{
  "image_size": 32,
  "crop_scale_min": 0.5,
  "color_jitter": 0.2,
  "num_classes": 9,
  "label_smoothing": 0.2,
  "loss": "cross_entropy",
  "residual_init": "zero_last",
  "batch_size": 128,
  "epochs": 67.7,
  "lr_schedule": "wsd",
  "warmup_steps": 4780
}
Rows from block 7 of a small image classifier, named by matrix and row number. Rows with one number belong to one channel. Each number is 128 + 32 x the weight over its row's rms, rounded and kept within 0 to 255. All counts start at 0. Numbers have three digits each. After the name is the row's rms in percent of the matrix's.
After each channel's rows are labels from the 100 images, of 14976, where the channel reaches its highest value: "responds to" is what is common among them; "patch colour" is the nearest of a few named colours to the mean colour under the peak. Only what is clearly more common there than usual is listed. The data: stained colorectal tissue patches (NCT-CRC-HE-100K). In brackets: how many of the 100, against the usual share in percent.
# convs0: first 3x3 conv (model.blocks.7.convs.0.weight, 144x144x3x3, each kernel summed), inputs 0-143
# convs1: second 3x3 conv (model.blocks.7.convs.1.weight, 144x144x3x3, transposed, each kernel summed), outputs 0-143

convs0.118 044:148114137086120166074154095143135103139123061074156100128155141075148093089105125130153111101113100107141089146152127134095139143135107065053130088083180196107082087063132142109177136113154076119070115135150106096095155107088106106200151099130133089156164113131119142149163091144151090113129125090109092137143126097166091134173069092109106106104158094164135116161118120074119106154124127133095144126090111094107182232117074067134159
convs1.118 194:156096149134078149150162141151155118214142147112156150174060082142140209112071149125107167128086142176143153097089100105117109127113104128120144166166119082135142086078150100070103119132162140092106124079033098149086206131149085110103127112125137142070055085118121128109161093098141131138155163087118130134089155137155174123064136126080137075106126174145113129123154089103136180130127092128175122132114142136089137130122147176119059
responds to: tissue: normal colon mucosa (61 vs 8.8)
patch colour: grey (48 vs 23.4)

convs0.25 112:162102112191146144149109106171103176150105040070139134091146129139102151197137117174133156205141182145151173106110099164155132138159162096183186144101143141153135171151131163152129143134143147198073121105148131204113176128138140163109113150097123163178096171121126150090084126157154125143141142103114179135151106103134162042129117138143150085192126124088121083110180137159144141153084143077114164079172138186156141125118136158153125
convs1.25 079:115128131108136106118137112074106136086114088188119162139173153097108120113147123183145116122141129113122122203191152204058066113124141115139117102162122141091137136177147121146176104097117124163118083151125130116113095122102125093126171136152198117159174158173139136124091135165118070158121058162091123115118058137067078123124116121155118095134147122159201135133108169170122072131131110074102115225109142115156201085125090099166145
responds to: tissue: tumour epithelium (64 vs 14.9)
patch colour: brown (38 vs 10.9)

convs0.110 116:127101131139145148159107070072148127148088101076151056167163124106127136138063133127134128132115146044107140208100156170057106087143098070117103064125106083067101125171156164157085151082136142164151151145151134130150170151071083157043148139086177115173117142117124149134127094148123115136090135137150143120163136062136086138145067058164132152120073119100092093141145154132120122093144158170110156131123148146100138138165111129130169
convs1.110 075:106113125122134065087105191147068133111113077218080109115100163088131079124130080103116096125089119097125125151170178126137167155153223087114116119125172136136109122125083138146123144147179123162132105158175152132135160118122121159164086108158114139166133150121134077172122139111134156135178140101168130126156078159142055101157113133130103177117124125099064144152147135128155120154165188140130123024128087121147063155201143110175121
responds to: tissue: lymphocytes (55 vs 11.2); tissue: normal colon mucosa (31 vs 8.8)
patch colour: brown (39 vs 10.9)

convs0.92 127:116056063193134111141101143152106170102134143170134128106146105115143106175090129167106100185172165150126164110125116137170122145149149164194157193165113095160150147161105174133173149138125171135178078106127127184148145138123176125120102126091082142177109152076146115158123186144151119170039134069103177147114116129136121068090183163093106126187141126136115117092152131163104161130109166092168140157178093163159138106070168110121130
convs1.92 088:129061145115123095080161093132119128079089111183129093128145131116131136125132111155100119119117129106135111148160123182066148060160124149167082102045124166076143139180088102199187120140130053147161076124157170100196098157099114131133115177108117150165098173185123131125138173157113188129039123143145133114130088134111091088127065128189171145152145103120157120123080149166096094116174130107083144127113120115146134110121093157156160
responds to: tissue: tumour epithelium (98 vs 14.9)
patch colour: brown (49 vs 10.9)

convs0.113 126:143104138185074126125117178180101176125124099146094127095113104116112129159087144151136148187140165159157180128070110166177130133091138120170127131137178156188140159110096137163162113156163182153120101140114141179116030162139155133139140121120118163042128177118068122142113148159145111146132160116133163175128072130112160106116176174162130114172180162123077183147066082184125193106097098113181157134172130170136111128113142137153134
convs1.113 097:109131125127204112117122112064046114076093064158186128146160195095140106128156065127121117112101139114118120184185148132137147096152117123151145108083146068058145127133089088101116131132109131110143127167098113137157141152135140120186132148147186129152164098172053199135097127037150136132136115145172148144116032128134104076104158129138102133118094135122095130115131148142119167165154140168131108094102125129148076149092156198113135
responds to: tissue: lymphocytes (73 vs 11.2)
patch colour: grey (76 vs 23.4)

convs0.140 078:080113120139165096181158154080150133100168157127148096174080242160091130134150159113182102128098149140143151150188158093116123088092081112093095087141153103115134126127164110123089159107110119095175167162128094142165103150132112093084116127162134135135142140140139077160165081131181142114089159155215161093098157150082102193081123112157105148137117195141124158121097141091073109101146124177068125099109099142141175142143109139065109
convs1.140 073:148172124123086191101139139077108126154095112119107172146057140153166161122088122106138151149099096167127142103094133075113086133113106132138164171181114084181164109062138151082091088119177148104112158124104113142048165166116078163106184063134147134091119106123116149095147071116110127133157142081118123137084083157134162106129156098064098097097138170158162082127168124106160171142147085130217138193147153126136190124106123105139101
responds to: tissue: lymphocytes (59 vs 11.2); tissue: normal colon mucosa (41 vs 8.8)
patch colour: brown (63 vs 10.9)

convs0.43 073:120057122119104185110126090148189114086062166127135082096157071122188065121084130151083193125133116116127127185148058174104099130131140148133132119114108136065097117144113130120140133130128109134138113120193107104142099103129132126094171104095191120114053114086114176129179121102104123114144125032065107141171091096167157128165112113116139136107130121086147163138102153106135099132084130074112137130128108138148095087189088095204141
convs1.43 079:155129160121116187119188164108139110119104139134132157113085115127179150122057131155150186139113127173139139145084184078087076148123135141086149192212154089145099105068152119077097086122155133117113165099078062124064145125149133136106095109100132112092107094091134147099156120065137156100194162112107149182105121164145164101103143082092097103132073144113093131133163138133132147134080093119169128074119139125084153060187140153104156
responds to: tissue: lymphocytes (90 vs 11.2)
patch colour: brown (53 vs 10.9)

convs0.33 127:142104143125102173125120113162167157137050171132136117077191106119186095172115149189105123178179162139154166150146130184132084127132154160170122187112069132094099134162061137142217113102116150150135125099138122169157095115147127099097177067095105147130091136103134146137139163113135151137161091040087155149146109128149156098156132140164161109146105112099137133069136093133106158106084142095203143142152100175169103092132176093176136
convs1.33 080:169168138126142179123149146127122112132063136096083176126164138131165133122068089112174191134165130119143128183106155126110083145171121166106134164182112118145101115095099209130099100102158133143133245115084081125089142133137143161109135074075151145123120108109129242167118114102135104067138136088150129144093116132137164158086132082151028107132127119152095106098154153096129159130116086155134119077129143134071130101143137133128136
responds to: tissue: lymphocytes (84 vs 11.2)
patch colour: grey (60 vs 23.4); brown (27 vs 10.9)

convs0.83 049:141136160138143150146103128145101183145095155074127119116110155145145140157170099145177164186080157099153166148147168096168115120125114081174134106075112220107098167145074155139122168115124166077105124182083155169080141163134080179175125063142089158131073131138122167092140110091147092103188111041160120129151156176153132088161072132134147113171171123122119129140165092129097120092123110110082137100161132141130133071088094106166154
convs1.83 129:159113151142079144136138157152167117198158147101161165184079072150141216120088150122098158126089147158139146078097086096130134135118096143123144163161123077111162085065162084067097119132120155083098146084078097142073174148142092094113123117108134125074096089104112124101148079080141120153136188076117129140084165142158168122075146128089143062110120165147116135129157085104151178148115086123171120144107107130112123146125146171109043
responds to: tissue: tumour epithelium (89 vs 14.9)
patch colour: brown (32 vs 10.9)

convs0.19 061:150093129095103131112076117174142137041145132099095158081159089136180138170107106169172135163116132116131122099175063140109110145133137095137133152150116098145154142141072196144092122122122054127058119164094111145141251112174169162113108111119115148209151119143118166101099117185140121172152129132068132118145102155167096103136115140122121112139121111141136155174165136121124130155077091058085094160139135148145075165134088100169115
convs1.19 072:163096099107110137108152134000111165064165127086133171121121165131188140148091126131115171188122088137133094126132154071046112070110086168117125148137138045104109087158117136133116126115071095111119113110188127109104129143164088134056126136116152122177130113171135194099125114064124138089131120148119114110180081117118146084153162085108080187147112148109184117103109130132149118102109110079118125128139109125113128123089102120115169
responds to: tissue: tumour epithelium (45 vs 14.9); tissue: smooth muscle (31 vs 13.3)
patch colour: brown (37 vs 10.9)

convs0.76 127:136120144141136165149122113172130173127052181137124108080198156115173085188119147203096141197144177139160183151167125177128089112106136150157091153118104139081102147126082132145194114096116133143144128118151122188158062134148120109086172068108102161104137174101134135129148122141149142139176097029110164146139152163202154129135108149183150102169122127104110123111096101133116159088101130103168149123159091188159116099141149103162140
convs1.76 079:174126178124088152153136146105138115149083135122120170142144084150162124135055139100157181099116138146129135132090112096120089147174099171105158189166124098096134100080154133094079110134151151119091224046053079144063139152147121159114113085113131114105097097133113203131139081087131110129137143111131146186070134164155171147069128089126089094117129137142086142102134142095167185134113062151151133091127129120066165104140136147099084
responds to: tissue: mucus (85 vs 9)
patch colour: white (59 vs 24.1)

convs0.97 149:171125153162136134096133114146108188177066133116059161131134103129150166194143125177128124205123176135179184122086100132147152129114116141160134134134033126088175175125159116081147107121148170136153113079141139199144130079134126151159126128088139183135061106117126155148150145117162140124134116147082181133159118111148163072170130161135147121177097052128108127080148124120122122142145143104137177140181152177143069065146115185156146
convs1.97 078:150128132146121168133177080116130121131129116117035126135108170154125141129084146110150176126165127137133137130129148072129110141107178086075123179187109153192100151157126216169125132134153103131130094155144088109108074089190117177111128098143095146089125187119131100108138150142139116118175103122112101124125101110067125082144106017123089135105183021137106105120136108119115102038127119132149121092129128149114192132157129099139108
responds to: tissue: lymphocytes (92 vs 11.2)
patch colour: brown (88 vs 10.9)

convs0.50 131:185132108108142134130145106117115158089123104109127139070168114137116104174155140169124130184184160085156165147141148121141168142164094107149202148134080135134191163192152146102130134084134058155164130129165090181188165111164131131122081182104156157130138096111169092147130106146134116084118093143127158142070153110131109126095107126123152111165069097075099128067231149151115142131141089134167106110166050162146111118127131149085060
convs1.50 078:062077137136157150186131118115091130108103128106189097092123124120065128154179154172130121133142128190096124122136098150115100111120131047115126097125110144147121145170088090101107140138139048079129032133101094118139115104141127099182117126195193144080079095133143134113155133117151156131093100181063121123177105111117138067133098158097176201134128128103132154102078105092179129103133069145104152137129205122124090129123174131139136
responds to: tissue: cancer-associated stroma (48 vs 10.7)
patch colour: pink (67 vs 40.2)

convs0.30 119:145129166161133146119124106132101184163064119078046125134154090135131162185120100186122165205094180104154174119122112128137133115137120101167129121137086120102140161102133115130106106142163163159155085050133161186120156100101138144148144128098135166137096107120105168076103155121149145152139160116095177120160089112141143039190129112143154144174112067158121103135145157137161140143133113086121176105169176173133032084135106152182170
convs1.30 077:156126139105109190107131113118124129203074118147079142120095154163145134113050123113124180133109117151126128092130126059122119182082091119102159180174115109186104112051159170109129138145135147105108135131154091164065137118120107175121167107131105102121119149126121092035098103124116110143203164141100138142147091145123139064148165069103123101094130099124163111089210108103138128137120098096216155181140132134143204150143112126120146
responds to: tissue: lymphocytes (84 vs 11.2)
patch colour: brown (71 vs 10.9)

convs0.48 113:106097117105087123132120161107085144125169149180159125168102158121150093137143069128168050128114131168134148173168083114115126132079096167083118117133175099129147150142148148149120125117154128060141134201111111130121113193161116108148112074125133157120088144176091114163163173166140099125112099067134137138125080186170158087107122127132065166137201234162158178164076099107101130103103096102111139190147129129177166169129109109112148
convs1.48 082:132096120135139083113118109137127126153076104205125086148149118063123096113189118179140076105118127082104135149166101167223096161117130090175129093123112173155115139101149118132197163145153155137114094202162106116143099123094146099184156161163146119109116127176132146113102142160136105155127144177142139130109114161130082163096133188174113095114221071140171068103126106130138114125174115212140145146130127148188094104122093151149088
responds to: tissue: normal colon mucosa (94 vs 8.8)
patch colour: grey (56 vs 23.4); brown (31 vs 10.9)

convs0.61 142:152147173161141149117121099135112194145052127077067123120165113139136150198119145196134140216100197126161188123129115118132139101139106069162144121134101132092142168147125123121123107134160153163146087069139145199129138119126133154140142141095148179129126118124139163088108143093159141143145108144099189130151100126141157063167126123145146135190116090137127115114169132144133139129143062097134177054184146194167052094141120165176162
convs1.61 079:145095129113127180132132119115121139174054096198091132101113165153127126118065123117136181128118114143124123116131122061118112184043127078089154159180112095171090110073167164132128120149116159119114136146183085145081091115133120190124184119141095100123128152118150099055105120141127111150228114162101147158154086132124130046152168062107094125104152085123139112131169122126138121142119180084184135184136121134142188143156122122107155
responds to: tissue: lymphocytes (89 vs 11.2)
patch colour: brown (84 vs 10.9)

convs0.18 042:124224183164127117174114146108075135109190113195102169142080121147154176135127158114125143128150138102139146133111176112113084105125153174098141190138129075128182171185143120119043131136095140078118158130084173139114116141188122116073141134125145149151200124138121105122116123167157133059068156176132140109127134119054148142083109161086134145132123123126112128121184144178193129101113120139105074165152102133127092107140160170093080
convs1.18 186:158098149133079146146164142150158120212142148112155150174060080143136211113070148125107170130087139175145152095090100105119108129113105128120144165166122082137143085079152100069107117132165140092104124079031097147085203131150082110104127113125137139071055088120120126108160091098140130139156163087118130134088154139155174122061137124079138075108127171145115128124153089103136181129127092129173123132114141132093138131123147177119059
responds to: tissue: normal colon mucosa (76 vs 8.8)
patch colour: grey (56 vs 23.4)