config.toml
horizontal_flip = true
translate = 0.12
activation = "prelu"
avg_pool_shortcut = false
beta1 = 0.9
epochs = 67.7
Rows from block 7 of a small image classifier, named by matrix and row number. Rows with one number belong to one channel. Each number is 128 + 24 x the weight over its row's rms, rounded and kept within 0 to 255. All counts start at 0. Numbers have three digits each.
Before each channel's rows are labels from the 100 images, of 14976, where the channel reaches its highest value: "strongest on" is what is common among them; "colour at peak" is the nearest of a few named colours to the mean colour under the peak. Only what is clearly more common there than usual is listed. The data: stained colorectal tissue patches (NCT-CRC-HE-100K). In brackets: how many of the 100.
# convs0: first 3x3 conv (model.blocks.7.convs.0.weight, 144x144x3x3, each kernel summed), inputs 0-143
# convs1: second 3x3 conv (model.blocks.7.convs.1.weight, 144x144x3x3, transposed, each kernel summed), outputs 0-143

strongest on: tissue: tumour epithelium (40)
colour at peak: brown (28)
convs0.73:107144146176133117100143119131150142165119093125126155104123095145130155150155119153152099136108129115129160107114117142110107134100123128145102132118141118110096162100135127172153144121155131099128143135141132135119148122126133159131158131115152151136075154140153146117142090134133165076139164153141136112163150077079163153179151175134156117139117109019144102137094129086135115121124155112099158121128090156141129147108126122116116
convs1.73:175084145153104161137152143133127121133130139112163113144096102113156170124090139133077151120132140150141145113101163090121141143108108124115136158171137091123128099116112094073104115123132102118126115115138107132120160112164109112093111120132088144101106090120162095144113126105140164162128147086147126119093156161161149133094148133113129104127108174128135112113150118115151142151116126133134100123091078129104105074174136133069096

strongest on: tissue: cancer-associated stroma (50); tissue: normal colon mucosa (29)
colour at peak: grey (53)
convs0.90:106175116091135126105104147096124084116134112116138103118099118120124142085115099087101134076121090124096084106144120160096119136147148136084099158162100087138135094140134128127103104135105156116126141071101139074099142135138128134108115124125141094144123090145127136149112135093090121137105148156115088132122127113081096120115145172118134160081143124109135089137128157131158106134124147123103101161086149080134096092141133137151117
convs1.90:155111149127089139137160144141149127178135139123146143156074086139135191122082145128118160131093134168139141099100105107119110131115111125123141159165132087140139102082147097078113121131153137105107123086074099140092188133138090122114122117128131129087085096116123120113154097101135131140150162107116131134105146132157162122078138127087136098123125158140112132123153096114127165128127096131167133122124132124107130131132140163118084

strongest on: tissue: lymphocytes (96)
colour at peak: brown (75)
convs0.121:147126155162134151106118112137110167158059132121077133154164120122144153168116122171137139174107169126155160133124109134123133103150108107159140116141115132089133157141128124117130102146162157151135105073120137168133139113110130159118152142086125159124105127141144167110130139088150139124137121127102157136154091117134145080166132129142153146164109095123125101112165127149126118125127088094161168106167155164139076101147133148165146
convs1.121:131126146132114170123137134137126127170090118137086138120121164142127119133071119133143147137118131157134118119136128068161119191083160098088152169167117113162104107080165166133111115134122122110114125130160088139099104121139123162126156093142123119126153147110148110103136125115128122136191102147115139143126095141118127091143147074113115141108131090111133148134172125101164142153139162109176120133120117138132202143141139105120125

strongest on: tissue: tumour epithelium (97)
colour at peak: brown (27)
convs0.1:168128100139180131142150129128085152108121102092076166083156149150104147152149136142137139164123145143165176134148143152167152135095121132159143143139084148111160146097162089121159128114117144125163134154173115161148110097148141145154100114110149149138121130094108113164140103193152149128146117141125162122107156127164140103114126167126150086156113112126095116129108151098115160138147146121135126115145091155146136106151102161110122
convs1.1:132104162131116177135146104135166143116155140114077141141115100152099145133111146135117103156133109147125121133112090134141113100135133132140135191140071152121143143136135172150133124111141131137098105063068093111107104108163102129128103130137146137101079151137092170102129099117135089090106120098104109139136184090121157144123094093121140123154137109117130120130131110156117120095121104142135127157126147141105135115115171179168099

strongest on: tissue: normal colon mucosa (44); tissue: cancer-associated stroma (28)
colour at peak: grey (51)
convs0.0:139090105148161146173121119140089153126129132136116147151133148161086163148148151163120115143127161141133154119135120134130102117126123143112121122163133118139130168152100140162124127162141167137173152102075139153159115162167142168132169132122095151079155181139107121104099151127146125109088146116147153139137133100059177124136126150152130143146134186143140127099117111128134118118103134106147155131152099159167135128136158175101141
convs1.0:150107144132089145143155138144151121191138143115146144161077092139134191116085144125113158131096136163141146104097107109121112129117111127122141158158121093136140096089145108084107120130154137100110125091059105143095185130144096114109127115126135137084075097121123125114154101106137130136149153099121130132099148135148164125080134127091135089116128161142118129125148098109134167129127101129163124130118139132098136128124142162121077

strongest on: tissue: lymphocytes (58); tissue: normal colon mucosa (32)
colour at peak: grey (62)
convs0.130:154133153150124139133131126144110202164092147134127126119148148119135119188136145173141150202128174133148182126143140151140109125126132132157115141133122128105123161116111119144160129116130159130112136119122142194136103140155136098118127096101112170118147128131121097130121133156157159108182073109122174141131119143139145118146141156196147099182130124113121105108110112139123152101113122103160151142169116166151125112126136139153124
convs1.130:118154128145125134091109117100138134067137116118127124121171131132151119140140108137159120130169119095135112154107142127149150126196155151148098126089160155095136132171115151140120147122112163133150171115149154120171126172123132178109114166096138125153163134113128177149098125118119125111099111111182128130124135101141130165130123159168085126138083142098122112123077168126121122162120146175087113084116095122116104102141117118122142

strongest on: tissue: tumour epithelium (59); tissue: lymphocytes (40)
colour at peak: brown (32)
convs0.123:129078120175128133134127152151113153127140113166135114121106099114125099165092115158123094159146155149136162098123104129154118127150129133131148162140118124164157154132127171155147122144137157133157070102145135161130152150143152135152135127105134137149105134109130147143110194131147106143082139095095150126150099133164136065135173158115077127163152128127137135132149141167097146112096100087158140106144111160154107136083151113152140
convs1.123:140069147135127124105154104097124125115139126131100165140129136140136181119100134160075143138134140131140127114142105131073116092139157153137110141105125120062168109138192137184148094111094111138132102112137132132125083142133091114122150140082133139165099167138114137092104143136132144126100102107137125120120100129134111143064118114173127098112100109139161130113108140152144115153149105099118128186117121129135160136113100148168110

strongest on: tissue: lymphocytes (96)
colour at peak: grey (97)
convs0.84:164138114123108184144144099112086143134086142121112121109152138175112105143120105158116142150170144142160126109153157153149132143148147145182161188145124161080126130130114098138170111106133140151120140139145131140211095132138115109127138143108111127133123118139147103157122088145132123099148094065146145138132101147130152079121126154170171091139119125102127101141100142127135150134121140124181131114143114139127152098142123107163105
convs1.84:105106147162094146128112099101145111120100152104158129142136126142123086143112119105150111137116132136127120141091130155161102175138155114126144158159135147114115122114156146130099131111121089121128150077099122155136135134159129115137120111129144134093120105147146166134131121095133080116146091090188124135139152106136136175149135111138093116115123174090123096122167164102164154168161119205147090128116153124070126124109125133176118

strongest on: tissue: adipose tissue (85)
colour at peak: white (74)
convs0.51:131139142164142127149115090100157150158104121078135088166123115105127139149103155140146106153110164068117163159123153122087106103127112082122078080121115107080097146146152148126100138110152159155142123122134147152125168121105109161086153122108158135156150145148109152134127102132140120145080129158119169117162144103134091140153089096157120133148090098117114109124140143142136132099123153137125167144148143164123134142154134147123171
convs1.51:112072130126113088106105173134101113137115097174122101111099146107125092121137103106099104116096138122111124129141141149154186168135175095121117135117148130149110118101086106137125138144139128145136083129136114147141172146119121147138073126134108102161126119114135080166123136107127163128163147109133126133190115144164091100159106134100140162115109145096083141152132116127151135151152135135126136081120095120141091160171161143159129

strongest on: tissue: tumour epithelium (87)
colour at peak: brown (49)
convs0.53:153146151148090119127126132105094160153150107134068162144126090089125181159148144154148137172119151093167157138107122146144143128108109134133094105136154121128134142086129079152121115126155131123137133124171157160136147107171130098134152098133144147131148114152059116152120113102149146115145143125126157137142094105136122121139142137150168136162133123130087099151070142121142144111073118094126149152157154168118111177137097125125125
convs1.53:140169113130179132139143107142110126111118113109078109114146171109125113129131094145158123146173128086132129142180172122097118123184143144130100142126156117094123124163126202151130107117115185147142161144137147114156107114126159125127130140107116135116166178132072112144110142147134116112124107137140146107127090158105100127118098105148099159138113069117097112131132119156098068140113175117104125124130120127126160108128106130141138

strongest on: tissue: adipose tissue (82)
colour at peak: white (74)
convs0.62:155143157175128122112143099107136131194106170136138066155090168107120123117108140133110062131109146133106130145148114119108110102114121124108076070109135113111106139117152153093110113124162185144134107108122137124101080141108123148073162129123139110122129125165117165137117108103128112153080135133096147115159127106149127128135113104120123129128152134144141100102150135161130115118088161094133161141153136143154127148163157135120172
convs1.62:110144126128119137072104158123147125139154168100146093108134101132092103130148152131132073112146130134136136113095117157152149152146142104136116117092153194166115126123105128132125167130140124127144083103182145124171140149159129183164101129113101136108126123074152050161144132137139132107099128109124116130157138106133136125162079152122150139128106149087137137152123112115126146136119128125134135094119086131102144140162142088155169

strongest on: tissue: tumour epithelium (53); tissue: lymphocytes (44)
colour at peak: grey (54); brown (30)
convs0.138:137054101167128124131127145139112146114145101168138113125104113122125099154076107147105101152150150157119146124125102124149136129151137138146147170145131099163154138128143166143137122143121156143162076102150114151129137155134153130135130144102140127152097149097142148154115180119133104157063139072113144138146097128163126065120173146116090142155161134126133115116145147168081130111104110086147136114136102155142125116092149105144142
convs1.138:135070123133130110099142109104123123100121119130123152128137121126141169123124126166070133129127126111134133141146112145073130085151160142144095111086130125066163118154195119185152114103109116140135102117148158134145069149114089138131134160098127148161105163152107131095090154140134150127089100099154122131125094150132112142099114122181125099109102111133155119123101141147134110151146105098102134180114111129137150120121099137160128

strongest on: tissue: normal colon mucosa (53); tissue: tumour epithelium (47)
colour at peak: brown (27)
convs0.127:122143138118137149114073144113155110117122104116157096133084127122080101125115140135114074115154120161132123138135126117124107126138158134101139140077110155167111112137130156097165144130167115158099122128108120124144130134159096115165105142145138120134113105161147101149127124102144051140090149136133114110106162144135170137094124132093054098122161140086179144134149104155103117062114129132130123097117117130154148153114141104148119
convs1.127:121117139127141099134082102149131147152132140131057103133147139104140069140179142144100081123156125108101123128156125146151155139115155153129100110086121177096148147128125111167156160122093140152124128169144134106156097137127139118142105143101125124142140148139123165121112157158116142139109111115135096109125137142100101125164149155160184126124129056102176143142121151149177100153124139089126130176121147127166132149127110123128118

strongest on: tissue: lymphocytes (90)
colour at peak: brown (76)
convs0.31:095131137145123120151119097122132153142112115107137102162136133096153147146111150143150116158084168100125163157114146125093105096114090090118072055118127108084098161131126147135110152120141154126145100152115118156093127140081127161091160105087141157146152162129098158104120111146144130162092112152134158108169124098110099145150094090146127148149122141125105128135115130117111144096151136157103161138151144156115145130158120153116178
convs1.31:107149098140116108068089151131131111099135087134135105098125151127097075137163116080140085125144132102123124122129147150162197167146177083141091094094130171154116143155100141164122144123145114138147101137152135119151133154130120119128089125142106138127115145127133094179083138161119132114141122104158119122197116163142112134176109140124110174126108123097103111137120134121153132168132143139115133126122123128122127152136137093159139

strongest on: tissue: tumour epithelium (66); tissue: normal colon mucosa (26)
colour at peak: brown (35)
convs0.66:084084122117106130114115093144119150142106137116129094128120126117145110161131140156136108154124150095154167114145104148109131111155131140129135067124159184112107134089069124161184125127139124138145096177137138152130116115094106115148140132101121154102166174073117116136147171137128113139161129132118145125138148114151112142174091099161124140152148140090108165155114105124116146091130154133118170133129133145124152170111120085130176
convs1.66:151105143133093144142155139141148120192138141117149145163075095139135191116086143126112160129097138162142146104100108110119115128117109127123141157157122090133138097091144106082108121134154137101111125093059104145097185131144094114109127118127136136084073096122121128114150100105138129136149156096120129133099146137149162123080137127091135087113128161143116127124147099109133168129126100128164124129117136131101136130124143162119077

strongest on: tissue: tumour epithelium (85)
colour at peak: grey (49); brown (37)
convs0.64:133086076137142102175122097127114112118116122134168120125172142123160126127115122120114117119155119114124133103136154133125130145153145125152163151131117095116153130162145167139130153120122148133150122125130114118123168151122131128082115145097095114222125181100172123111111150140133115122084106126144129110120139110114093114102108100141108137126108125115110075124164144126120092145169210143116141105127102111121190127080150147119123
convs1.64:137117128132150146089127148111077119100086078160119127113106135133128126113136090137131160145105123130123113181149148121088136092148129139111131150103129056104108120151118123121105108164150166118165131141157144117151088124111110119110097136155149133152138149199114154139105115124130144142139111116144136118095062161126115093081116157139117204138127100156105114120134110104100129170108170128147108106119115124127153098113138141115117

strongest on: tissue: lymphocytes (99)
colour at peak: brown (85)
convs0.8:147124153144128127117117125132127182165076153130084145143138111129146160187130123171120123194121175130161175113135094123140137122116126154154127144138062112093152154121138109108144110123160146142143115094124143190125137100123131143142136129123121174151074119127119164128146131117152133129131125113108172131161120135135148100168132141145133145175120099122121132105137122148132134123118148096133173132165151178158091083129127158144148
convs1.8:149128142132089168110155131115151117123157130090092145135081119165117152124060147111118180134119129153147134097100126072121121155109134113097154182187121100136113119100147155121102118146128113116112111106115100131078137123187098158106120082125108133093093147099129097097145116116140119124187139104116126136143129108132155114130133086080105109110132095143115136120158108117140142120134116126183133105120126142101168139138140134137119

strongest on: tissue: normal colon mucosa (76)
colour at peak: brown (30)
convs0.109:116123108143135161106099137120135105138142104170107113145126108095114125122104153112117091123140110138124118117087146095111131142088142126079139109121159132126151142138184114154116089114161163126167088097153114108154120132104107159122166156098138115125132128125119114157120159125147083059073167150125093132130141122194147139126128120090082144109176150125109117151168175116162109153123137139130104122113105126097103157097128142139132
convs1.109:127124156152108121135135119147164125155130142111148138128143127122153157121144145140113119132133142106137134116124099125133169114157067193152130112076118108080131112131140109121124105144057112101151169127111115127152081144122126160133142165115158122150168097120125178134103111124139117127130157119113114115094160108112118148107138138153160119141122155131152157077112095127107150179082102072099105157107079147133104143125130141115082